{"encoder_arch": "resnet_bottleneck", "model": "image VQ-VAE", "dataset": "photos with spoken descriptions (Open Images, Localized Narratives)", "train_examples": 203450, "image_size": 32, "crop_scale_min": 1, "horizontal_flip": false, "bottleneck": "vq", "downsampling_factor": 8, "encoder_norm": "batchnorm", "encoder_activation": "silu", "encoder_depths": [3, 4, 7, 3], "encoder_kernel_size": 3, "encoder_stem": "single", "encoder_avg_pool_shortcut": true, "encoder_widths": [192, 288, 432, 640], "loss": "mse", "latent_channels": 4, "decoder_norm": "batchnorm", "decoder_activation": "silu", "decoder_widths": [32, 64, 96, 128], "decoder_blocks_per_level": 3, "decoder_block": "basic", "decoder_attention": false, "decoder_upsampling": "transposed_conv", "codebook_size": 1024, "init": "trunc_normal_002", "residual_init": "scaled_by_depth", "optimizer": "soap", "beta2": 0.99, "lr": 0.0026, "beta1": 0.9, "shampoo_beta": 0.99, "eps": 1e-08, "precondition_frequency": 32, "max_precond_dim": 1024, "merge_dims": false, "one_sided": true, "adamw_lr_other_params": 0.0026, "grad_clip": 0.5, "l1_shrink": 0.03, "steps": 7500, "batch_size": 48, "epochs": 1.8, "lr_schedule": "cosine", "final_lr_fraction": 0, "warmup_steps": 150, "weight_decay": 0.2, "adamw_weight_decay_other_params": 0.05}
Rows from block 5 of the encoder, named by matrix and row number. Each number is 128 + 32 x the weight over the matrix's rms, rounded and kept within 0 to 255. All counts start at 0. Numbers have three digits each.
# convs0: reduce pointwise conv (encoder.blocks.5.convs.0.weight, 72x288x1x1), inputs 0-57
convs0.0:118000110111109095128126114125123122119116127126128129126078131128125117106251134125127169131129125122128122124124128128126128124128120134128125120128126120140124125127121128
convs0.1:120129116116128115129126121128106137103117205124127127123038126122112130122166103123126107123135116123142115111129129124114123114125130116119102109125114129112118120128117084
convs0.2:123128122119127125130128114129098127127128140112115117128112125129064128121255028117124000124128111122126128095129128118126160129128133114129083091120083127068118113087128126
convs0.3:128128129127128124016126128127126127113113128116125123124086006115139148126125127128132255111128131125137130128123126125126127125000123138122126127126126126136126127128119142
convs0.4:128118113130047124130137128119125183099028127218128135128129157130123024131140128125127063161057121133146126120128130132125136128151086121128127124133126042127131120120071134
convs0.5:129135122129131129150129129129102128128133133119128127128118122129115137130223128127124128125129108128116129115125128128127123128156134128128114109129087131069129127103129129
convs0.6:127122124112125125129127124123128122130128125131105103129133137125123129133133132122166131137128126122128126126138129122121128130131126123131129128107129126133117124123134127
convs0.7:128128128128128128119128128139128128128128255128128128128132128128128128128149128136128138128128132115128128139128128128133146128128128128130128133128128128128128149150128128
convs0.8:066135027101119126128137082128126134128128137140060094127035123061125138100133133128128128123134126127135128127125128098127131122128131128127127127110125114127077127128128128
convs0.9:116068121117124123129130117127110134127118124131106108128117133131128107128153090127128090139121126115153135125123128122142129128128124138128126122111126126145112126132125088
convs0.10:098130129128125122127125129124124128121163130125113123125138106122082148117101102128130101111124121123107116123123124126126131116107179107123121124128122127123130124125126128
convs0.11:035085129100123128128182078131129117130128188128088079209130128127100119128126133130129128171148131099128165129132130099126128131127130130132130129083132123131090129129128129
convs0.12:121128160132128087131128133127095128128155230128128129128127124128127179130127128127128088127127104130095109113119128131111128055076188128128097083129100128096130104082128129
convs0.13:119127126127128128113124128130128127126126128123105127125128123113135118123107128145114133129126128127128129129124126128184128126104128133125127128127137131166128130156124127
convs0.14:130133129128086106124128129128133126132136128117128128135134122128129128127121125007128124127135125129103127129139128129030127133113130122135130132129133069127129116112139114
convs0.15:035121106089025127128135099128128139125121132127088104126126124127087129077127128128128057128126115121124126128128128117128130128098134122128128128113128129129112127110122108
convs0.16:039128107201128128161112121129128129128127129127126128128128255127097139255130129129094129115095129128128128129129133128128116128170128129129129129126129128130126129129135121
convs0.17:118126127126117000125128125128123136114120126193109123117132127125157128125097130121131128155125124126145124128128127126006144128131128129112127124126126000127125118078113132
convs0.18:019130083131127126133131068124123128128128134127095052128117131000000129131128128127108123241128119092110124120128128102123127128131141102129125121089122126123091121118129127
convs0.19:127145128087129129126128125131129138126144148128090103108127122144091137082120129130117128130130129113128134130128128125129148128125148129128128129111129133129123130131126036
convs0.20:097127100082129104128127071128128127130118138127065084158125127103126129124128128128127130128127128101137126128129129099129127137131128128131129128080128130134091128128132147
convs0.21:129127129130166141029128129129129127134146130107128131128122130096128137129128128138122138128128127131126128129127128130140124127104128128127128133130130149140130127128134128
convs0.22:130127131130075093127128130128093131116131125128129128128142117130128130128116129126143122129107128129127127128129101129065131128127129124129128120128121074093129105079102128
convs0.23:095128126110131128105126127129128097129128255121122103136123111097019148100128101129128093115112123095129125128130129119135130131091175114131129128111129141128110128132130128
convs0.24:024124129128134131130132107129130127130130142126107085131109128087092130128129121129119129127120129127130151128133130129132131130126138128130129128089128137128109128128130128
convs0.25:120128127128127128130136068127128127127120129127071075131127129128093112130126121128127093138045128118126128128114128089129129129134128122126128128094128129121095128128127141
convs0.26:137125131136127126078129135121126136128149151000144145118000072148080129135169125120129124081128118141064091122128124143122106126000128111127124125139125124118140119118129154
convs0.27:106132129106095066255146105128124128127112127130099116122128129135130129129125123000130127132128124129128126122123122128084122128128128127125127126128121098120112093127115101
convs0.28:126128125126128128153131125128095124129124145128117126118124128122127214127028129128115129128128123127132127128126126127090129129154142128130129128126117129102127128121130127
convs0.29:147127155132125126172128132127126142126128128127146130128165130134118106136131000126129009131128124131126192124125123130126174127130127074104107126130117125128130124109084128
convs0.30:126128124086119125126128075128127128127121123127095064128128126102128126114149130127128135128124128097130126128128128086114171128128120131135128127059129117130052128129127128
convs0.31:125129149131128130255106127129131135129127255135128128128127128127131128129128128117134128136128129127079128107128130128110213128144212128165129115127130126095128069081129128
convs0.32:124128125127160126131030127125125131127148255070129136133051131127048164129148121127128011037126125131128126125126128128127130127109215096126126125129124127130128125110127129
convs0.33:133123130131134128131155128128111145128134144128128128128130135131132141130118156128126128128130123129129122127128128128131129127131149126128126114129112130128128126079127134
convs0.34:127128127108128130128129110128130125131128128129126076129126128115125128128128129128129127128127129113128129128134128125129135130128128127136131129058130128131057128129129122
convs0.35:141085128128125127235125127086128132127128126150137132129091157130129139128142104013086117128140128127132130128127130128127126127131142127128127128127125126130126125128128195
convs0.36:137111144141130128127132149129128128125145035126138140128152127131158128131128126130134128128128128139125127128125128142129121125125095133123127128141128130138146129129125130
convs0.37:120129125126133128123100126128128144132128124127126128128104053124117138126143127128127033161127128128128127128128128127153135131000128108128128128128129133130127128130134119
convs0.38:119133119045130129105083129128129131129130131115127129130081045128113134126128056129091135116111128129127127128130130129128111128003130130129129128128128129127129128128130125
convs0.39:128128129131124005136131128126110128127129147131129129130130128128130147132128128121132121128129123130134128115119129130119128095131127128128127091129121120105130104125125126
convs0.40:131132128128128128127128128127128128128128121127131135128128145126128128140130128127128128128128128135128119127128128128128128128142126128128128128132128128128128128128128128
convs0.41:126119121085127128128133111127127128128122130131116094128119128111127126081130134126131132129119136119134129127127128125138135128131128135126127127078128128135095127130127132
convs0.42:128132127129178197092134128127127128124131000029128130116073100128104255127127096128086123128121128130103096125117122129220000144127133065112119125130123255126129125126168174
convs0.43:140129160139119118139128131115117128123129135132128132128145128143139138185150125106160123128128121158128126122123128129117133115128128126125121121133122115123145123124121128
convs0.44:112125127048126122127128064144127147125105130127086059145120129127095127110128124128113118163126126064129122127100128060060136126127127100129127127058128124128073127126126129
convs0.45:128112128128121057131128131123051131083135190127132130130123131129083145131136037088096041128094085134090091054049097130126129041125164070079039044133056108104133074069119129
convs0.46:128128128128128128128128128101128128128128129128128128128128141129128128128132128127128135128128128152128103128129128128128128128128128128128128128128128128128128128128128128
convs0.47:139128131146163142127128148113128128127129125109148163128129128127130126140160127135128128128128128153128131127126128157131128128128127128126128127156128160130158128128127128
convs0.48:128128128137128126147128132106128128128128130101128141128128134128128128141153128106128128128128113157128114109128128150110128128129130128128128118145128128128149101103128128
convs0.49:128111128128128128158128128090128128128128128128128128128128134137128128128128128119128128128128128199128114128128128128128128128147128128128128128128128128128128124127128128
convs0.50:092136094104128127120126129126126128129156153125129129127131128020128173106128128128111128127139125130123207126129128130126127128111136127101127126129125129125130126126131144
convs0.51:127128119128125122000129127127116109116128000130128128128109010125128255128122123123128119123126126128133101124125125128124054122127127127126117118128122124126128125127112130
convs0.52:128124127128128128129130129111128134128129117127129134141127128126127128127128127000127066115156128129126122127129129129106114128128130127127128128129128130127129128127129132
convs0.53:129134128120127127125128124132127128127128117127126121128124117129128126115119125131128125122128151116128129147126128121130128128120114127126127139121132137140120147140127128
convs0.54:120129126127128129068122127128128115128126118127116118127125127127145128124111128129125135130129129127126132128128127126129121128127129180138128128128129128128127131128130123
convs0.55:127000126125112126143133123102128132130128255138127127129125126128127128127252129120130123136128065126131128126129129126129255127128127134130123130126128117127125102130128134
convs0.56:128132128128128129137128128103128128128128128128128128128128128129128128128129128128128128128128128158128128128128128132128128128134128128128128132128128128128128117128128128
convs0.57:121134128103123124119115127139126128126127130130126126133128127122129126104128121128131122117109127127128124126128128127128134125118129125128127125127127127128126125126125127
convs0.58:131140129130128128255128130128128135128133125129131130123138127129137131130092127000134127119150127130135127129128127129127136127128128128127127128130128127128129109075128130
convs0.59:128068127208123113181128123134128134112113196130128128127125128121128118128128120104139119128140132124141166133122131124125129126130122131124128129124129106131123128129108137
convs0.60:134000127128128128130077127127128131128127131127134129127096129147126128129158128118128235126131081129127107092142127129128128128129173127128128127128128125128128103127128105
convs0.61:080129127094127130128130122127129128128128126163014057128113129125125130128090127128126121136126128128128112128128129123128127129132129119128128128092128129118112128128129128
convs0.62:126123126128128109153128126130114189128126190128129130130128125130106129129161105128125000116127068128141129099129132129128131106131135128129088088128085132050127116128128133
convs0.63:133128128128128129129127129107128136132129127131129132128154129134129128129139129111171105128128123131112125115130128129130127131129128114131129128131128128128129091129130127
convs0.64:119129104111124125128091113137128127119124155127124124125103122125072128075121127129107125123132128111114128128108103119144130127122215128128128128120129127130120128129120113
convs0.65:141128145144128128142127145122128128132144131128142141128123139139130136142132128128126131131129121143128121111130131139128126128140125123129128123141128128128144127091131128
convs0.66:100126152198125128127128145128129133128127116129129128127153199140140005128126129129172129131131128128140094128111128133085130129129076129129129129130128128118133128128128126
convs0.67:126125128127070085119128128085124128123128125138110128128143131127136129126138127095138126183131069128132083087128128128101128126127128111127127098128117047117128077111126128
convs0.68:108128128128000091087128130128128128128111111113122126129128128122121000126128128128199128128087128128129106128128128128036128128106091120128128128128128089128128128128108146
convs0.69:123127122126113126127133128120130138119125112133126126077128192127129107127180118000126118131051130125134131130126011126130130128189093130128129130125130076135125129132127122
convs0.70:148116149130079129128225128129129158127123000157128130128208195159165000127128129130216129136129130126189141130127126127129136128128000144000128131128129128129127130130084143
convs0.71:128127129127138127125087122135128121125129128205128075124126123134128128126105124133128123143128133081126224129075091087136128126119136126067125127081131130171119128129113126