From a checkpoint of a small image VQ-VAE.
Model: 4.98M parameters, encoder arch resnet_bottleneck, encoder activation silu, encoder depths [3, 4, 7, 3], decoder widths [32, 64, 96, 128].
Rows from block 4 of the decoder, named by matrix and row number. Rows with one number belong to one channel. Each number is 50 + 12 x the weight over its row's rms, rounded and kept within 0 to 99. All counts start at 0. After the name is the row's rms in percent of the matrix's.
# convs0: first 3x3 conv (decoder.decb.0.2.convs.0.weight, 96x96x3x3), inputs 60-71, a 3x3 kernel for each
# convs1: second 3x3 conv (decoder.decb.0.2.convs.1.weight, 96x96x3x3, transposed), outputs 60-71, a 3x3 kernel for each
convs0.41 035:50 50 50 50 50 50 50 50 50 50 51 50 50 42 50 50 50 83 50 50 50 50 50 50 50 50 50 50 50 50 50 50 50 50 50 50 50 50 50 50 50 50 50 54 50 50 50 50 50 50 50 50 50 50 50 50 50 50 50 50 50 50 50 50 50 50 50 50 50 50 50 50 50 50 50 50 50 50 48 62 50 50 50 50 50 50 50 50 50 43 50 50 50 50 50 50 50 50 50 50 50 50 50 50 50 50 50 50
convs1.41 013:50 50 50 50 50 50 50 50 50 49 50 50 50 50 49 50 50 50 53 48 50 50 50 31 50 50 69 50 50 50 50 50 50 50 50 50 50 50 50 49 50 50 51 50 45 39 50 50 50 50 50 41 51 50 50 50 50 50 50 50 50 50 50 49 51 50 50 51 50 50 50 50 52 50 50 50 50 50 51 50 50 59 50 87 50 50 50 52 50 50 50 50 50 50 50 50 50 50 46 49 50 50 50 50 51 50 50 50
convs0.42 100:50 51 50 49 50 48 50 50 50 40 65 52 50 30 50 48 31 50 50 38 50 49 50 49 50 50 48 50 61 51 50 49 50 36 49 81 55 25 80 49 55 31 64 50 51 68 49 49 24 57 51 41 51 50 48 51 50 50 51 25 49 51 46 48 32 55 54 52 39 50 51 44 49 25 50 48 50 52 44 52 41 50 51 49 53 50 63 50 02 48 47 41 52 42 55 74 50 50 00 49 52 50 46 65 49 45 50 50
convs1.42 111:50 56 39 53 30 32 50 50 48 49 47 52 41 54 48 35 19 50 42 00 16 52 49 54 47 59 56 49 50 50 50 51 74 53 41 50 28 49 37 50 52 66 47 49 49 10 46 34 70 50 53 48 27 47 50 50 54 51 50 40 50 50 41 50 50 49 54 47 29 65 54 50 36 50 47 48 17 45 47 54 30 42 79 68 45 51 37 49 49 63 53 49 50 49 53 57 55 49 82 51 51 49 50 49 33 49 61 52
convs0.43 096:40 54 49 50 33 47 49 48 23 51 69 53 29 51 51 49 54 31 52 47 50 50 51 52 00 15 49 57 34 53 50 47 49 50 50 53 50 75 49 48 52 50 69 50 50 68 50 28 50 52 52 52 49 52 48 84 58 49 50 51 40 37 55 49 46 50 51 46 50 50 53 52 51 54 48 43 50 44 56 52 53 51 49 37 71 54 50 50 50 50 49 50 47 51 45 58 52 62 56 46 47 50 55 46 48 49 50 51
convs1.43 097:53 49 13 50 50 51 52 50 62 49 36 56 49 50 62 42 47 53 51 53 99 71 63 50 59 47 50 50 57 68 57 50 49 48 50 52 47 51 49 60 50 61 44 50 52 57 58 49 36 50 18 54 50 68 60 50 50 50 50 52 39 50 50 51 52 53 38 50 47 52 51 50 51 49 51 37 50 61 57 59 39 49 50 51 50 48 34 78 23 46 51 50 51 54 50 53 51 49 50 50 50 69 54 56 80 46 50 64
convs0.44 120:50 49 83 50 50 50 46 53 43 50 63 42 48 75 50 51 50 50 57 48 50 50 50 59 54 41 60 51 23 55 50 49 36 48 50 51 51 52 49 50 96 41 49 60 49 49 07 48 50 51 49 48 57 50 50 48 60 38 50 62 45 50 47 50 50 50 51 55 49 51 74 50 48 50 53 39 50 46 45 54 48 51 99 48 51 50 37 50 54 31 40 99 50 47 99 53 49 48 50 46 50 66 50 51 49 49 50 34
convs1.44 107:50 43 50 55 49 43 39 50 50 46 50 50 50 68 49 51 51 47 54 50 50 50 50 50 69 50 38 45 50 41 50 59 51 91 55 51 49 48 57 50 51 47 50 49 47 50 56 50 52 40 29 71 55 50 51 50 53 47 53 61 42 65 51 46 59 50 47 50 60 09 62 49 32 52 38 57 54 50 47 50 63 64 51 76 54 52 49 35 45 67 49 50 50 52 50 46 49 45 49 76 49 56 50 51 51 49 48 52
convs0.45 115:54 58 50 51 51 50 50 53 50 55 47 50 53 50 50 02 50 48 47 50 51 52 50 51 50 57 49 50 50 47 50 51 50 41 50 48 53 35 46 51 47 50 50 42 50 50 09 50 56 50 50 23 57 46 73 48 50 44 50 54 51 51 50 50 50 46 52 41 49 42 99 57 62 51 49 81 51 42 54 49 53 30 50 49 52 50 48 43 58 50 26 93 49 50 43 50 50 34 51 44 50 74 50 07 54 49 50 50
convs1.45 114:50 40 49 27 51 50 51 50 47 50 53 47 49 50 50 50 50 61 50 50 53 47 49 53 50 60 52 54 46 48 50 42 50 38 51 50 49 41 51 50 41 49 59 64 43 49 55 50 81 51 00 47 48 50 47 50 47 50 48 72 28 56 72 19 49 50 50 52 25 61 52 52 41 48 47 61 50 29 68 45 61 52 41 74 50 50 46 51 50 50 49 52 71 50 51 51 50 50 52 46 43 44 41 55 51 37 28 22
convs0.46 052:50 50 50 50 50 50 50 50 50 50 67 50 50 44 50 50 50 50 74 50 50 50 50 50 50 50 44 50 50 50 50 50 50 50 50 50 50 50 50 50 50 49 50 50 50 50 50 50 50 50 50 50 50 50 52 50 50 50 50 50 50 50 47 50 50 50 50 50 50 50 50 50 50 50 50 50 50 50 49 50 50 50 50 50 51 50 50 50 50 50 50 50 50 50 50 51 50 50 50 50 50 50 50 50 50 50 50 50
convs1.46 007:50 50 50 50 50 50 50 50 50 48 50 53 50 51 50 51 49 50 49 51 49 50 49 50 50 51 49 50 50 50 50 50 49 50 50 51 50 50 48 48 50 50 95 50 50 72 50 50 50 50 34 50 65 50 50 50 49 50 50 50 50 50 50 50 50 50 56 50 54 70 51 51 51 50 82 46 50 50 50 50 50 50 50 80 54 50 79 99 51 49 51 50 50 50 50 49 50 48 50 00 52 43 50 50 50 50 50 50
convs0.47 049:50 50 50 50 50 50 50 50 50 50 50 50 50 50 50 50 50 50 50 36 50 50 50 50 50 50 50 50 50 50 50 50 50 50 50 50 50 50 50 50 50 50 50 50 50 50 50 50 50 50 50 50 50 50 50 37 50 50 50 50 50 50 50 50 50 50 50 50 50 50 50 50 50 50 41 50 50 50 50 50 50 50 50 50 50 50 50 50 50 50 50 50 50 50 50 50 50 50 50 50 50 50 50 50 50 50 50 50
convs1.47 007:55 50 52 51 49 50 53 50 54 50 52 45 49 49 52 50 50 50 59 49 45 50 50 48 00 50 53 50 51 47 50 50 50 49 37 47 39 50 51 50 53 44 46 56 51 40 50 50 50 50 50 51 47 51 52 50 50 55 54 50 50 50 55 63 50 56 52 49 50 57 50 54 43 50 50 51 50 49 50 48 51 53 50 51 49 50 48 51 49 52 40 51 48 50 50 51 48 53 49 54 48 51 45 51 48 44 47 49