{"image_size": 32, "encoder_avg_pool_shortcut": true, "decoder_blocks_per_level": 3, "grad_clip": 0.5, "batch_size": 48}
Rows from block 3 of the encoder of a small image VQ-VAE, named by matrix and row number. Rows with one number belong to one channel. Each number is 128 + 24 x the weight over its row's rms, rounded and kept within 0 to 255. All counts start at 0.
After each channel's rows are labels from the 100 images, of 14976, where the channel reaches its highest value: "colour at peak" is the nearest of a few named colours to the mean colour under the peak; "peak at" is the part of the image that holds the peak. Only what is clearly more common there than usual is listed. The data: photos with spoken descriptions (Open Images, Localized Narratives).
# convs1: 3x3 conv, stride 2 (encoder.blocks.3.convs.1.weight, 72x72x3x3, each kernel summed), inputs 0-71
# convs2: expand pointwise conv (encoder.blocks.3.convs.2.weight, 288x72x1x1, transposed), outputs 0-143

convs1.28 [160 127 128 122 181 126 125 116 123 161 141 144 125 120 158 122 120 126 119 136 127 125 178 114 113  98 138 155 160 156 113 160 119 123 120 124 128 145  96 133 136 127 124 168 122 120 128 126 101 128 143 105 173 164 188 103 117 111 129 107 115 130  83 136 174 152 168  86 167 108 152 183]
convs2.28 [128 131 128 129 130 128 111 130 128 127 127 137 125 112 128 187 128 128  95 128 123 128 129 132 128 114 128 123 128 101 129 128 128 128 124 126 125 133 147 128 126 127 151 122 129 129 124 129 138 128 128 129 121 203 125 124 170 124 128 119 125 130 131 124 132 128 154 128 120 132 128 141 129 131 128 126  56 114 128 127 133 134 128 128 127 203 127 131 126 128 128  90 128 126 127 143 128 128 108  80 128  52 123 128 128 128 166 127  44 128 131 126 122 127 123 116 135 128 131 139 123 117  82 115 132 128 126 125 125 124 126 131 128 131 121 127 121 135 127 127 110 128 127 128]
colour at peak: black
peak at: top left

convs1.55 [126 186 106 153 127 196 168 169 153 127 120 144 102 129 126 178 138 124 146 120  98 159 126 158 125 127 127 127 125 131 152 116 130 133 102 152 146 161 117 159 121 108 186 129 112 157 128 194 126 125 126 130 126 127 125 119  99 182 142 131 136 174  88 127 126 125 126 123 126 135 131 126]
convs2.55 [129 135 131 130 128 128 122 133  92 127 128 103 128 128 133 113 128  80 128  42 118 153 128  90 128 130 136 125 130  94 171 133 156 129 153 127 128 127 128 116 126 129 128 124 127 128 133 128 128 128 128 128 127  53 154  73 128 128 128 128 128 106 127 255 123 130 125 148 122 129 126 145 127 128 129 115 128 128 130 125 130 129 121 128 128 128 129 128 112 126 127 126 128 127 124   0 128 122 128 128 141 128 128 127 129 129 127 131 127 126 128  88 127 175 133 128 128 128 158 130 107 114 128 128 128 137 129 127 130 141 122 122 130 128 125 128 127 134 130  54 106 128 141 135]
colour at peak: white
peak at: top centre

convs1.17 [108 116 118 138 120 103 120 118 112 110 113 106 172 114 125 111 117 170 135 180 165 110 104 105 136 199 131 118 127 128 122 129 123 137 166 114 139 132 148 110 113 162 117 126 149 119 128 121 147 158 107 169 123 121 112 199 193 119 129 139 164 107 128 122 104 122 112 146 118 178 127 121]
convs2.17 [140 146 128 137 128 128 127 133 128 141 128 128 128 141 179 120 127 127 114 121 133 111 138 128 128 112 128 129 128 129 124 127  73 127 132 128 151 128 138 156 130 128 130 126 128 128 129 128 122 130 116 129 133 128 127 128 128 127 128 128 128 128 131 133 132 142 128 127 128 128 129 143 111 128 119 113 128 126 255  94 131 128 128 123  92 156 128 121 125 200 131 129 130 128 129 111 128 125 132 127 128 129 128 128 128 128 126 128 128 128 128 127 128 134 127 103 146 177 136 143 128 127 128 130 127 129 128 136 126 153 126 129   0 128 130 128 129 128 140 126 139 129 133 123]
colour at peak: black
peak at: top left; middle left

convs1.25 [124 173 126 103 126 211 173 141 149 123 135 149 118 147 121 190 153 125 145 113 122 197 123 204 125 112 129 118 121 125 138 115 162 121 121 136 164 133 111 147 137 121 170 114 117 146 125 187 131 118 123 121 121 123 124 119 118 148 127 144 128 119 127 144 123 128 123 155 122 111 131 124]
convs2.25 [129 132 124 135 128 127 116 140  98 130 147 124 128 127 134 126 128  45 126 129   0 165 124 130 136 116 128 128 143 128 121 148 128 128 134 128 126 128 133  98 127 131 128  76 128 128 130 128 128 129 234 128 128 127 129 111 128 127 128 128 128 103 128  36 134  66 130 104 123 128 127 126 128 124 128 124 128 122 134 128 139 138 128 128 128 130 121 128 113 128 174 130 132 115 124 122 107 126 128 128 128 128 128 132 128 129 131 126 118  80 110  70 128 129 133 126 128 128 147 108   4  97 128 128 128 129 127 120 194 129 128 128 128 128 129 128 128 131 128 120 114 129  97 203]
colour at peak: white
peak at: top left; top centre

convs1.4 [166 140 127 118 192 123 124 120 105 153 161 120 128 139 138 125 123 128 116 130 149 122 214 125 126 125 138 154 141 154 108 133  86 125 130 111 124 131 129 118 116 141 122 140 130 107 128 125 127 128 143 126 180 179 177 127 133 116 124 108 126 125 130 137 180 153 197 123 167 131 136 166]
convs2.4 [128 137 128 128  77 134 124 145 128 145 125 190 127 134 129 120 127 118 128 128 130 126 128 131 128 126 128 128 125 142 135 128 126 117 125 129 128 155 125 128 112 122 129 119 126 134 245 130 126 128 128 127  95 128 125 126 128 116 127 118 119 120 109 129 132 131 131 128 117 116 140 119 129 127 112 127 192 128 127 130 131 131 128 127 129  64 123 128 124 133 133 237 128 128 133 126 141 126 128  98 131 127 118 128 124 129 163 120 128 128 131 128 132 127 122 121 150 153 142 130 123 128 127 116 126 128 128 124 130  93 129 130 127 131 130   0 129 126 128 123 129 128 133 128]
colour at peak: black
peak at: top left

convs1.51 [163 127 105 131 191 130 130 130 132 168 150 130 136 137 141 134 157 129 149 137 145 130 189 130 129 128 153 160 170 156 131 147  60 128 139 136 127 151 141 135 129 149 130 142 126 129 128 130 126 128 158 127 160 156 171 126 139 129 127 137 126 124 134 149 181 150 163 136 178 130 161 186]
convs2.51 [128 124 128 128 103 129 142 149 129 128 122 117 131 139 126 134 128 129 170 128 128 137 128 128 127 128 130 131 127 129 128 174   0 129 125 131 128 122 190 129 126 127 187 128 130 131 255 137 123 128 128 128 128 128 138 124 128 117 137 129  83 127 124 124 139 127 124 128 136 126 124 130 128 128 129 128 127 128 128 167 122 128 128 128 122 144 129 128 133 139 120 128 125 125 125 128 128 128 135 129 132 128  59 128 128 128 124 128 128 129 128 128 154 127 154 113 127 225 129 113 129 128 127 123 135 128 128 129 127 126 135 135 128 119  77  59 104 127 128 140 128 129 128 127]
colour at peak: black
peak at: top left

convs1.30 [127 148  95 139 126 240 197 146 141 126 123 133 121 137 121 146 128 119 161 122 117 201 128 173 120 118 137 127 126 123 148 120 136 123 116 130 126 148  84 110 147 120 172 123 121 137 128 186 121 121 137 118 125 159 128 117 115 117 138 147 125 128 117 154 128 127 128 109 127 122 121 128]
convs2.30 [135 128  94 130 128 128  84 121 131 130 165 126 128 128 135 125 125 116 128 128  74 133 119 127 187 128 129 128 129 128 124 132 135 124 159 128 128 128 129 128 128 122 128 118 129 128 128 134 128 128 138 128 130 127 128 110 128 126 128 128 127 122 128 127 127 127 132 138 121 128 130 131 127 128 128 170 128 128 130 128 132 126 128 128 128 128   0 128 118 130 154 123 113 128 124 128 100 146 128 131 125 128 128 123 141 129 128  45 130 126  99 131 131 131 141 128 128 128 127 102  45  84 127 128 128 127 110 134 119 129 123 168 131 128 128 127 128 128 126 136 101 110 237 172]
colour at peak: white
peak at: top left

convs1.15 [171 139 104 140 156 157 128 199 137 188 136 146 129 129 140 124 167 134 177 131 126 133 137 124 138 132 120 224 141 163 126 155 167 147 131 128 115 125 127 137 126 131 132 155 125 127 128 124 126 132 129 132 195 146 141 134 132 134 135 147 137 144 123 116 137 132 163 159 152 122 128 148]
convs2.15 [128 161 128 129 112  73 130 164 129 128 112 124 145 135 120 186 111 128 118 128 131 128 128 117 128 106 128 133 128 128 128 160 123 131 116 102 125 156 135 129 131 127 142 129 110 255 255 133 126  80 130 132 109 165 124 125 131 125 132 135 131 129 118 118 138 129 124 128 100  90 130 112 128  47 143 127 132 129 127 137 132 143 128  89 128 139 122 128 135 127 128 130 155 139 150 136 131 128 158 113 116 127  78 127 127 127 130 122 122 125 128 128  51 112 134 128 163 141 132 126 127 133 128 121 174 121  87 120 128 123 128 144 129 122 135 125 104 138 130 128 128 129 129 117]
colour at peak: black
peak at: top right

convs1.35 [103 171 133 120 109 190 174 144 110  99 143 117 105 136 128 143 128 108 127 104 112 209  95 151 106 103 153 120 127 123 132 112 126  96 114 131 126 173 115 137 129 120 187 116 105 135 128 152 106 118 126 113 114 125 102  99 100 152 115 135 103 151 115 164 101  99 105 101 107 120 131 127]
convs2.35 [140 124 133 128 127 129 127 164  71 126 127 174 128 126 116 131 130 112 123 128 125 128 128 128 108 106 128 128 117 129 132 126 128 132 167 127 128 128 152 124 128 146 127 126 128 130 128 129 210 124 122 128 129 127 124 123 109 128 130 128 127 165 128 130 130 126 128 135 125 129 130 186 127 128  99 119 251 127 128 128 112 128 128 128 128 131 133 128 125 124 128 131 127 125 129 128 113 141 127 123 202 127 128 128  41 123 122 129 134 123  30 116 128 132 129  32 128 130 133  70 133 133 127 128 128 132 123 128 128 135 122 120 130 128 126 129 128 125 125 105 127  70 163 128]
colour at peak: white
peak at: top centre

convs1.9 [123 169  88 129 109 147 183 140 128 105 125 116 117 125 127 236 133 116 132 120 127 163 155 201 130 119 148 118 123 127 136 121 149 122 116 142 154 184 123 144 128 124 156 126 115 126 128 177 125 120 118 124 127 128 112 117 117 164 130 133 121 144 121 151 159 129 138 119 130 121 134  99]
convs2.9 [131 135 130 118 127 128  92 127 131 128 221 113 128 144 128 130 126 126 128 137  63 137 128 134 128 120 128 128 118   0 127 130 136 129 127 129 128 129 128 131 125 127 127  88 132 129 128 128 148 129 128 127 128 116 128 130 128 128 128 128 128  25 129 133 127 131 129 123 119 127 127 138 129 128 165 129 167 131 128 132 131 150 126 128 131 128  99 137 132 130 148 125 126 128 120 106  94 126 127 130 147 136 127 169 115  98 128 124 119 120 128 117 132 157 128 128 127 123 127 126 120 129 140 128 185 131 129 126 129 113  70 128 129 129 138 128 129 125 128  68 124 129  54 162]
colour at peak: white
peak at: top left

convs1.44 [137 154  69 128 136 184 176 152 150 133 124 142 126 131 120 172 139 124 201 123 126 171 137 200 128 127 146 131 133 140 160 125 126 129 121 142 140 177 134 165 132 125 172 128 114 154 128 193 129 129 131 129 129 146 134 126 124 151 121 143 129 138 102 156 135 133 135 122 135 123 131 133]
convs2.44 [128 128 113 149 143 128 113 154 122 128 130 124 129 139 148 102 131 131 128  60 116 128 128 128 109 137 120 129 127 118 134 134 133 128 164 128 138 100 182 128 125 120 129 128 145  43 143 133 128 130 134 128 127   0 129 125 128 128 145 133 127  94 129 131 140 136 128 127 111 128 128 128 129 120 129 123 196 126 126 129 131 146 124 126 128 128 126 128 129 122 107 106 121 115 121 105 106 159 132 128 129 138 128 125  65 127 128 135 130 144 100 119 129 126 128 133 110 128 134 112 120 109 128 135 128 129 125 129 195 129 134 131 138 114 141 129 128 137 125  98 112  94 116 184]
colour at peak: white
peak at: top left